Weights of a small image classifier: activation gelu, moe top_k.
Rows from block 7 of a small image classifier, named by matrix and row number. Rows with one number within an expert belong to one neuron, the router's apart. Each number is 128 + 24 x the weight over its row's rms, rounded and kept within 0 to 255. All counts start at 0. Numbers have three digits each. After the name is the row's rms in percent of the matrix's.
Before each expert's rows are labels from the 100 images, of 14976, where the router gives the expert most weight on average: "top examples" is what is common among them. Only what is clearly more common there than usual is listed. The data: photos of arthropod specimens (BIOSCAN-5M). In brackets: how many of the 100, against the usual share in percent.
# router: router (model.blocks.7.mlp.router.weight, 32x192, trained with AdamW), inputs 0-191
# up: expert up (model.blocks.7.mlp.up, 32x48x192), inputs 0-191
# down: expert down (model.blocks.7.mlp.down, 32x192x48, transposed), outputs 0-191

# expert 31
top examples: order Diptera (66 vs 30.6)
router.31 099:152128084128140125098091149113104144116119138107119086153137115121124125107129121126120122144145120171113145122129106121164113128088110137152171142162110131107097137161155104115133123122102141154100130140155171119141110143085144145146152116168092093154115126109127180150121130133109123088116143144105162143184130111101120144156096096161145153136134172106147090104149107144136126151090111124121146135103122166095105140125104176129106124101079134102160102124104152108146138130122133152154154134097153127067154124080150142151093106102187114095104088110116113095160146128077161171
up.5 105:138130132102131127133144124127120138111130079082113098104129143136156109188201202153121088126132116125160162134141111094081125100148145131159091110119141115145150129105137153078102114141136128134160113103144137113127120125141121081121147130095134126130183115108154138141137143125134120092115137126148125100106125129119128122114131123091148137131165120166120132136158084082106110154117126127127121092130126189088128134130171148121170137112172120133127090121113157172126104127074177196123149150122125168127140143151119104136114138102116080103124123124139162143118082107152117145
down.5 109:106074125164098121141072134161141126180099130113125139148094148171105140131156129137127128104124114159133129172120123114126131177083156087113098089111092151127098131140094129112145125138104090116108141126160122146106132187051163127113108054136159094121114157111128114106140125169077112152122149133129138086188132131138097145157185111127127159124131148123117148115163136099102119133170060149125128144166128100147141148170163137158139166144131119141146135129128111116121140153128126149094152111142138098125131133128148126125126120160128132137125122134124124155114138123143120144

# expert 10
top examples: order Diptera (98 vs 30.6); family Mycetophilidae (40 vs 1.1)
router.10 106:147164104107117103142089096142096129132113111127121129122104105110130157161181181134119096127130134138114085123168085140131170159131124143118112115124124126135127114144145112124110157098114160108158173155113115138162160154118133142143179101137141083097130147115127154124162131127125140162099113148142154161123111125151108174107131093154130115088133154155155121090107119115112116131150154110130131128167138151099115119100108166089143101158109167151141110133155146124196180168138091111144127166094134140138107092078131129169128102109085103147112121174127098143159137135142105094
up.3 111:106141160123127108147118108108159129128120163155131076100127141136106139144147181140137119155079129117103126160162131130111108143127108122155088153129137145148135170122144138210131102113155129098121079094148133132132090124143133083125099104120133144147144126144131081090108150058129118123096132137145168128118113170145142077106163170131126130092123151092126150185113116155107116096141125134128110091110093124092176118151101095155123157127157128126118127133163104127143139135111194159079114128121106102137133126139136122134186116138114143110161131120109131135111134123086115135
down.3 115:120114097133099126076194127072134159065127130113132123119108157172130134123133134157113124156100116078128165086139140135145130150108153136164138143128178144105106185145160141142145133130160122132135147128119129117109112081080161128127132148149135159113114097137128100108116096073128143051151121137118150134092104128067124123117103118128140124126125169080096154148152150120114118134138160109105128120101127165089155109157120156113146131102128147114138114125153137105141136132107139116104099136153088151142109144131161112130137157103127165164130116108118206122127129127130130137

# expert 27
top examples: order Lepidoptera (41 vs 7.3)
router.27 092:150148098091094155143101122155105127150087094130131178088152164140148141132147126133159145137131151067121161139152147073124104103080100118129118115158153109159114159144092141151140125144096116165122152108115106151098122141143141116073098112150150089119131116084123150085144088083077125118101133161166118133099109105143092128100122111119125120120096089141156158149082140114161153111117160140119131123172169127104142155134170115136132093161134122167119142172130113135159127163155166163156120126134112133167139116115118134129121111117084125138123092132130128160137123104137122136
up.0 088:143122111127070128105111121137119142133177172125113167108109131125093146100123113107126104127136113123124171069127172141108093138152137144146111155087146144106111155105097125115127099140116136136097124157142131150125114123124086141128084141116057158129132051135119154147130113134078118115186144109124111116142129076128142104130141125127130113149116083134130128133124141146132137155122127186130102171125126131127163087153161154135155122139112116104121088129129108118134085159127144120146137104162123151141182113144121135099163166155115159160142091129204138144154152095133134135
down.0 091:120155122120097145190141139085117117148141121097087125117143145121127109127114095178146127137131124127130104111118133112190162081109146105122133134152139110122139092140114130156121111100117098128164153126130120133145127185093141133102167095135122125185133153151128125100131106128117126090143129145119110151154145130115057106144077110127150080126083138121117114172146116128156114144134152076145126144132127161063151132110051148095175134136129111124122124126143124174101143135136107131135107133158116137149124112128112139114134153109129166150112127120135217130126128141107088127

# expert 1
top examples: order Hymenoptera (84 vs 20.5)
router.1 087:175136076172129139137123124122144143093148120135088120097119090161129106129160107136130126159104132117104149112100122104163079141125103143162139130153127135078102148112115161148165109110103144108130093138109167156119154128142130132115114179134118132137113084089101174113118120122136130153102104127116157071106092137149107120133097161093155131093113144157126118128108124118130163145121114100117139130139122145168188151117142178116151115134079118179145168131110146094146111142093171155153128080187131140104165132137139135125117107147102170125103112128135107116154100119135110095
up.0 104:159101132124100127108119150126146130119149133139142093124105117129091145166140096115136121124126136161091096085087133083112128072095123106120154153141107094140149111132172118138170113123114179102146099120135103148146157114128120113148134124137142146133043117105130135155134108156128144133124124118117112084123159181143131074118143150166162128121135129127114167163162134133113144137157125151153116137128120160142129129121154131146130115114109144132146127108108160114105134112140026115184164136130093093118121130149155106132134135104133145116114129108087177188163102130096142111
down.0 105:101107141095110145102166109141114126184129169126142120139136155206125104133126117130137133111116121111130185136128132126122127142143130108131089132070134099128158172126138144125096117136131114150133156129080121165132142107095113124125143107112127133091110134150131118150092124110144131121133132145136167055128140125122133121162127115128125141131153047123108109119133158162111126143161179162136128121155127103180059135121120113141171128160126111118132092130133126175103146139132087131133161101127060101168120143128132131114142092151131119129152134118113198111128126122109086113

# expert 28
top examples: order Hymenoptera (51 vs 20.5)
router.28 098:129153106106105117135136159149133117147182170131138100161137098125116130098128084130142087139092144173129140157139132129167098149135104181151153112155122115101131104090157112137157116102160150088149088184121115126144090147167136124166125147123073137180134094141146177144095113128121113141117128146125179112171094094124182134149091123133174105159085129158116105121107092177147111088080115128135118123177134140089143146133142136125137092170087125145119131131121137116139133135113140160124169128109127138133157141117118135112116144151123135133098138150135134128115148124124124168
up.0 102:107125142128090122126115070143138166127151125132151120140146113138158125089113106148143151080128132153133176154142119121127120154172120151125154127072123125073132134123145122135136130102114121088125135157127127121105137149117098129125143140109101136133153105122129138105149117112127096109103154081152119097115136154161126080181100138112118133135128139142128122133115106128123104165104156123125072138134146140162144109144118084065142157121184149153116101154144105193111120122143149203214124110111116111131112142171115132115146157113110135126113069097127167145098130115131128119
down.0 103:064137131146161132090105127134091148104107102127119128135130123132082127130116183137169123087099133106129141118091119173116149132154137072110169128133168170124110124139118148126127126148125173122116116136108119092128153119143157127125064122118121139163104151120128092129179102158177105129150112161130083089136127128112115117133103161131185128117122155112127112112148096120081123135137142163119127126098128110163140127087125157117108186121131075136111106129117134160138112127144163147132141048122100194107116172128110155143143087112128114135114125135127115132130125131108116132

# expert 12
top examples: order Coleoptera (95 vs 16.8)
router.12 111:096126130146123150112119108143131137137129104082120117172132178101181114110113131114112154121116082097103124137130121131137135154095116156084129143147163154168097153133151136116136150143113094139109121140084137074097138136096151145090092126149150157152113139130114097163157160130133130087163107122120111157117140110109152116100159095095133128113149137079103138118148098129130142099141078188154130154088127114160087140123154111145102116130161144096142151155124089098086138106085111083165177131089128147132137127145156128136127123074160129136140125119144133094124136161090140116
up.5 102:139115114123158139149124126122131108132117120124139164127138095121125139148102179134083135143138141074165121118123131134131188121142170114154123139094133134206122130114188125092117137161127145145122168065125129098132145142101103105162149158165169118101141122152121124105171137150144103126152115135136088161102138105129108078102096107120129138128166108141126123120114139106137125078119116131129105169124096091136078098129142177123121136128115134128132110124123132164142171120121096118120128133149152111131068095158163130132109086106143066171135099140130155169114105118130105127
down.5 111:156138083110119146151137134098105110121158113127116111180113123147103131119133127164099131116120136097119125140148129122121109086184118172128148152123173097135132169132087141153119130103149130164066122135133130133104118104148139132102099099067158135186117134143128141152114115156105103083149144073113108157105108127141095118150130169131136124122099169176114155143160087098123125134096155155110129121126128148141126130130106154137112148126136142120082176128107125177129119135125105123137128107137127124129118149128138136077150123215128176140122114136118067132139132120116137070

# expert 20
top examples: order Lepidoptera (27 vs 7.3)
router.20 101:134123103129094126129130145173102130100128092147116151158123095100140118144133134116150122144140161087092135167143123146121157123104115107131134168125154140167096108110130136111121136130113120192129159076086161087108113163089158146158128101148154134111113123114101114108125190148144125108142117117116137102106128150093081157160135106112150134139165112082155134170154150129161132141206149155122140126097127123129093156125129136133119109107111153117174116153125121145102152136134131126114113130144173129147126123089155146168094094115173082109138089138136118089164125152106166151
up.0 091:138132144152130141117130092123124115138135134142143153126127139097160105074155127147085060115127108098122133104086140124136143148148140116134097108071118102121116135152143166191091131158133158153140127086122127122122131127119134154128086115116123081123128122135151159162174156126114120125191125142124137114160160116129129099122092140117150132113100150100128144096108111082115151135131148135151106118130128130201063122132134129126065130139100117150126134155080162165140155104160149082157142137157157149134121117146111102096108112126126133131086089138182135134123173130125135112
down.0 095:094114100151107097148085076150125089087107137111139144168134123144129116130131147145133128138123122122127126158138155158127141105127124133147129083127127098130155129135098118134137153117130112125112095129129140072144104113135142119107119112136121131136126120090128155129123113160140112121134126087105147109097123126160120123158116205129125081133157145126119145182181146095104105131123101115141128090142128175115072097131135200137116094178131143152133103127121091089103112129125115128129189109155144133186185109135188142171142122100133123134128098142136072138119132133128168153

# expert 30
top examples: order Coleoptera (59 vs 16.8)
router.30 106:086135116138162115127133116163132159147139159129137147143134142100154123115090095065120115107109135172120161105091124171143072112158139125128115091089110140125141114137134159133116123182135111142161101088174119138098106105156084069121115099109084145176176145137170131101094099118139126177141136138113104111135128146151142065135121150114144159127138122126134143155166116149088155111111142116154128108104136100157102129151104117123123118156156141116088130098138119109118108121127149108094133170153089129158109164170146111112125168092126143136123160132112152135110110154128135115
up.2 136:131126123125100154121112143185085162158145136129129103147106137127130141125081108128080091112141193103130169111120137135161188111155145110101125131127180127129123153129143135136142115110145125118165136123158116087110126116154143128116137088106090107123133127135087176115113111099137163139122131136196134109117164140070079148110163112127150150153144134096100093074152127111134162125118149113172101117149097121126114155174152104116158105154093091100122118132115131161115124108143128145161115171112116116126154117098137128108120144124101134083165146127153107114103167110154131141
down.2 109:130107131124186137099133106148133098169110130133097146099122120156123154130128169131146135166098116085126110145124134092087135167106163129138125146108074158133130126097132148084131139103132104118116126129141136184157143138092145125127150130115146117121120115087128109162137117135145100097113150115149102146142146129188133138145150174129125139126115076079096100079151123125147129160135105122144127141115128103161145110132138162131150140110134088136121180128141092119133125124119086120153221107138163117123110117128081101127107169143128165155127113163143164116123130128058104119

# expert 3
top examples: order Hymenoptera (62 vs 20.5)
router.3 099:183118103140127175120136146124140099117095143130144125094165145164119164166072181164162120144155122107148121101125115111140106120117102130129107122132121168120123088155076108108157099158147134086111141147130118139085140134171136087139095126134113157155096143109125144127169135114133116102126121130163182158078108100137147108140100114145130094134142117137162109138114147078125141089134096117115138091150129128138171135140101164148146153166174140140119138130106135134143098130086121166170082096132145107121119163098147139130096073152117124124094102156138106108121126140137151128
up.1 095:141122132137154175141105103160138119135121142159101136131110089120117123159153123118151131101102150132067139067133147135103130132153091089161151099115105130144128117119128110145123162128133186111122120094105144118141109117124133126124134101127075073128094178126126143143088127173122162138130120122108175117118151147126144097148118166156120139136139115126135114121143094126101118125206135158127092112135133126134124106123130190107127109114101161138112103091164131133114160158060135194142119158115126097143165128130110152131126126128156130136070106155103148138158122127145075124
down.1 094:157144164142181132079098109158105157150109135113092130153135140063119139123127111133151137156132130101121105139191112109162099100129106081108104143115142131123073112151102112126110139137149147129163123127140116095133103110120144127134126110173138121152110097107128151129130123138111124118127162079116117155128147131096102127126121160126144127131125138183206150129130173090155137119113157113117128125091127153131100092138132157118163133116121135125152167127130118046122134122112167151126116126098147188128142107122139128159105090131128133127128117162132048117135144137094164119

# expert 4
top examples: order Diptera (92 vs 30.6)
router.4 094:137136110137120174130154140181113108097151085150091118098136141131114118107118106146131124140142148110081117085137159122123134106137143123131138131150087147065106114117135148124158127131133137172123135105134139181094125158145153124151130113139171091103106109110129133100151134138107152100164113143111169076099140120141120133169123172144142084185132138123140083121130157119125117150106139147125132103116118145111115166099084150111142099158085136167133179160099167092142123141119157128119111087101119133130122165116125125156088102127120125108081097113172089121169107092138149153
up.0 099:129128139134135152135125095124129159121142132107159133111130162117134126110184154144094153082123114133089122086134074087123126132134136110142103134120097135101127136126132112210096118125134094114156178138142141149089138128129176075117098136130185084119189103152140079113149159132133143127107169125137147176131144122118096096122147143138133138144160126121139152163126116138103132157128113128157083117118122104147113134153121103121092116111122127110139117149126164114144136119163180109134150123115108109127117102134085132140089077123117098176190118106159111164141117115095134130
down.0 099:135148125164086132220121119150151099209132160097119130134151130130158095129122121098130145080146132139129131131153131166111085130153105116129097106135139113141162146078116123142132168136141121094111100125082121159104111130129140123093108128090126147095110162133128175116113131116150107139105111159144109153155163127149122116117112137128119086130099103158104124078132137087149130136135096117139128150109131141138078135182115150098138137128131108130122088126107085098133131123126130089187099118134175147128135140128100123120162168116128104121122130147140185115127130146123114074

# expert 24
top examples: order Hymenoptera (50 vs 20.5)
router.24 109:100125105117105137133151136112157092109125096095124135130147114146191135074125123143153120120105130126186124133106145103155170136147123162111121131160125124126127136077153146157149167105153167139171141136138144113099134135093167112178123115138154116128114118135127127179163101134163115116119120132148161118098106081119125151129098136102162171091165123131161125129147143150170084179169114124118090169117148135088149129122148148100133121148120117116157188109125118105098161136147127135100116114153116111107136136124158110150104096146157065106096121136161124155116111136132116175
up.3 105:116146141117153130116076085145127118151109161146166132090092131124166108105164134128140155084130117140147171143119123101137122126132104109129112143130114124153140099154101136106139117077158164097115131131139131160159155149141132136138105075148129101122110148133132110129125107059143137134091145146118110133122133085135143130111131155173108132092129129175128144136095113118125142116037146123144161116095177134112104140149135134170135132141133064143146083108119129079125144162123108099166148168136132162120106138108099105125127157101123108133135160185096142106152168120116126154
down.3 111:133183170108105098117128132173121179148130109087056150146145121141202143128149137158124135154149129113125126133165127120106082134117143161112115087154177154128128127127104125106108139111144126117101153125148153139152126170084076112116117131119131097115147144138128129115156125092087118106107134107129156175141116127142132133122126108132113149148112132130159179099121149145133136153141117067121125153202128158109126158131135181118134129156118118127129090129138114159115117117126127163126110084137134142129111138128044128115134121122128069143132129124123141120120131122139091074

# expert 9
top examples: family Dolichopodidae (25 vs 1.4)
router.9 098:142150125126137135114094152090139137112104123141130100079122132128082137110150089140166151161127140139101167167180117079155086168101111111145131157163141098107154149156116101090141121108151105100108138155129161122133139161141142174120116134169109127149113104129124143125116132077143152073136120096138124122120127124106162114146156143131120105082120158149103119112094109144120139159093128099106157074110138133103173164120134100146166158095144149107156149108093131116126117126083143146179093134159081146148128136129134161121101115153119178109144133108099146150168129132131121145
up.0 100:099129122141148117120138123122163128139097143134132120152090142103105115082165127092117158067116097150107133103115098132091142131064151121100149127148145106118129104133133082105109158094158135150097109168109128119177143109108164115127142171135125161148132091142139135158145126143125162123150146128133141143140157110126125121124128143168135122156125121111148081105134099128120131151124140109152172156127082096125095184135131086152189143100114122120121105099122201109135131107109172121141130127108086086133128147100122139160120153138116110196085107113127138177126132134158133138
down.0 107:160142121125144119150094117131124120144140109070129144126132114167137140120119105095127113104155120141130124120142123143178125131103211137127110139109151105142142085142184168128132138119124112139167113136145099200078174133150137130134156134174131147102108144119126118120096126164155138071096106114120134151121089129143107123126170191129167182135114139146121143131123162123123133134091111051134130134134128124130142127133103139134143143126103142138168098129131121109151119126134108104126173080095103146098121134128089140116135093132128150085128116111134110110133132131050103112

# expert 29
top examples: order Lepidoptera (31 vs 7.3)
router.29 092:096165099130138138114139149091090097154119143114113112134126120123077120175091106149138130138119145096158139166144135102134110136115123181160146125134152132113142145119071119130165108144160152152115121158165159142113126142149147107096104157152149137167110102088136174128102110171088144100142116144145098152089137141127099143085078092121135092116089131145155134115113090106157141130102130144086173117149112161084128135117126179127171144124121141162081144091104114122164092126140115161110107143137113167098154132078111171131115119144125136125101123135118106115127115121119142159
up.5 108:126123103149126102120131126175070128140112090124106147118121126115063132177097138147110096159080073156110159150163122107114094132131136124078162109125133132200158120126125101122093133148121132114114151173139126129138100114132121109117150135139121128130149115103112149152122155149077152141156155140160160133123172190148116128112135123113142113121162124114090138158120127118138118080127133125135179149142113128090100132126136147102127126127114129130136097130141107141144076173086142163117127195128162103123147080140141102141120109132135095162118166149136139111134127089153098110
down.5 107:098145125123105127143129137062196190099117136109148147159145111113175108128122160132150120133125127108118078149149141138099142155200104202138109129128125142122145104100133092154126161106132136109135129133135112095130136138164130120117105110121129176201135128138128135128092149125145102198134065145137129133157094126144168129139126129128136143125112134127099108117121128140084132125110061129120127129159129117158125128103158136107110098148125130119124134132133095095139167114127132125160132129137155094064153138125168122118116153128127087118129152109135146115091113164139102113

# expert 17
top examples: class Arachnida (31 vs 4); order Hemiptera (28 vs 11.3)
router.17 097:130118123147156182137121112172102149111157128111103090107153118145138154145100125122114173165122112153076149096107075113100097126126130137142179154150128153141104121140150089102125145153183123104116119159099130095117120140143125140110112171100123130154111105119126165133109137148090151122165112119145164123141119105135149143131117118118109105133114130165136113121152124136177137076092071125110131106070106169156118140147139122154147129137113154152123117117130090115122077123084133119156082121129108164095138159125164130083129148127153175134091145119151090141131127096140162167
up.4 116:120122119115128157138135107094136116144136156115139124170123117107190136116071114138120165111142109127134134146068126148133169124168132132114148118105136120167115140139113156155127132155087089100177107134136133114124129126132141133094150154110121134130118135153144161119107174140136129123161127128100116151122149153131150155087124090138143115117091134113137146112126186110158139113152074158118124159139128155163060094143126120133112146115132110133119182142136072088126124077111102054126114138121123164134135088121117152084132115084148107137114158125159095089129185139129145136
down.4 116:151185132118165111235151120200125157181124125121094130120104114173119140126140097174149113054133122158129108109116127107129149162093171097113153134079129144120112093138123124183133146126124100106119137125143114158135126186138110136096121100150123142134117116078128155124128125107124134125127139123125114117195141125126124131131090124127151161119098129114132071077108118145095134134124117160145128138117124130114107120149104122100131114146127137126142109129092151101148150139140135129131094125137130118051169121128123120140138121137128164157128105108128113111104128129108133134

# expert 11
top examples: order Diptera (70 vs 30.6)
router.11 096:141140121101114098144122141162115134125128117167076163101087080133099142118121089126151133144126151116128097152103130105172143092168152155140126149130151098072111160111117139112148151108084129120093153128122121145148137097090132150124129148120086097160138095150098179118120102142096147117158110148131160101147085093115113134152109088167153139157098158128148094117114150125129112129139150099099110116157121144127183125112144154094150111115111102155153131080084176106157118145139175117137148122147164152171121146144105128107100117171142141116122108144099110144123145148125101088
up.0 093:119131096117138132155119149144136146111159197121123145124167147136118148121072124111139150162129156119156143107129141117125081070114093134081127127118137158139132138135092153103124178096126102127134111184140133144139135126166126100112051132112133164129086129145138115111131097155129099130109134115165110105136116097116130078097164149101104118132127144122132134169171155143144141094110111122137135155116129109128153108110165133158140184140142139110137136095087099110094102113084105157124119130142133107099134167165137120135140123077127159141147132145088134141087119137118196139
down.0 089:137118143149122139121133139141126102139103119147129147140125131129122132125124126109129131103148124180125142146153120162161116176134157128094142157106123105114112123149151112115152119102094120119130145116049142133126122121182089133127160066153150133069132152138128152145184110093156080135141081114104097178184114132115094106191160161125139177128125129117153123095134111145102125128186117121155128125062128130112088148122110154122104139149125116110090103128153098127113143131129104132146144173113097140147098093127114127124127107134128126125127119137127069131112131125089072151

# expert 0
top examples: order Hemiptera (49 vs 11.3)
router.0 105:125152117168149129125082161095137149139100128124151121158126110101097145166157147167140113122098173157175095134108128156126084140143140092120115139111152108138114085143121094096162148101160125101144115172151143086129101147096122133175127164118086148129114122148124175119082115126119156131126107097105123144152121136110127112128125075113087145085110121096142139124109125150161081143105120130110120119080113125074151116117184133142152160105148124112138101090143106131130138172142103149092122131127113161111093132132153147114106102118164122101157104129147113105089106160098161122
up.3 097:117120116110100124113113110127152133111122111103099152140141126135133150150123160133114147136089099148173107119127085127096141123124186131090145144153127128158125130104125124102111164143140077135128170124130131088119133152078135146177128113103156138108124086157135110083130190115144106146163148136119132142119121169126141126134197111136111154142139117121106125110126110131099140080156106150157126136128130141180120138108156099157109139134123113098166070140150114098101155139211055092090163130109124154127082122134124125148124127095141132163149122143159128143121115104116103129
down.3 103:130110099132095124131072127119134137160129178129121086122130139232123131125118132157113144132132141157133166155127118124133141130182088115145112144111120138135131182132147143134130131142115138099105122112132139125105112143119152113155112153117119134187109125122128086175150140189122094127123117172126108187113059128110136134145124128128154108131113151174150150155115148133075123114073123179111124123161131139118118114132110157130110152162138127117090157128090150087124089136115140124125161146141149122133142119128133161179072152157128121118120127111128078135107126122135107126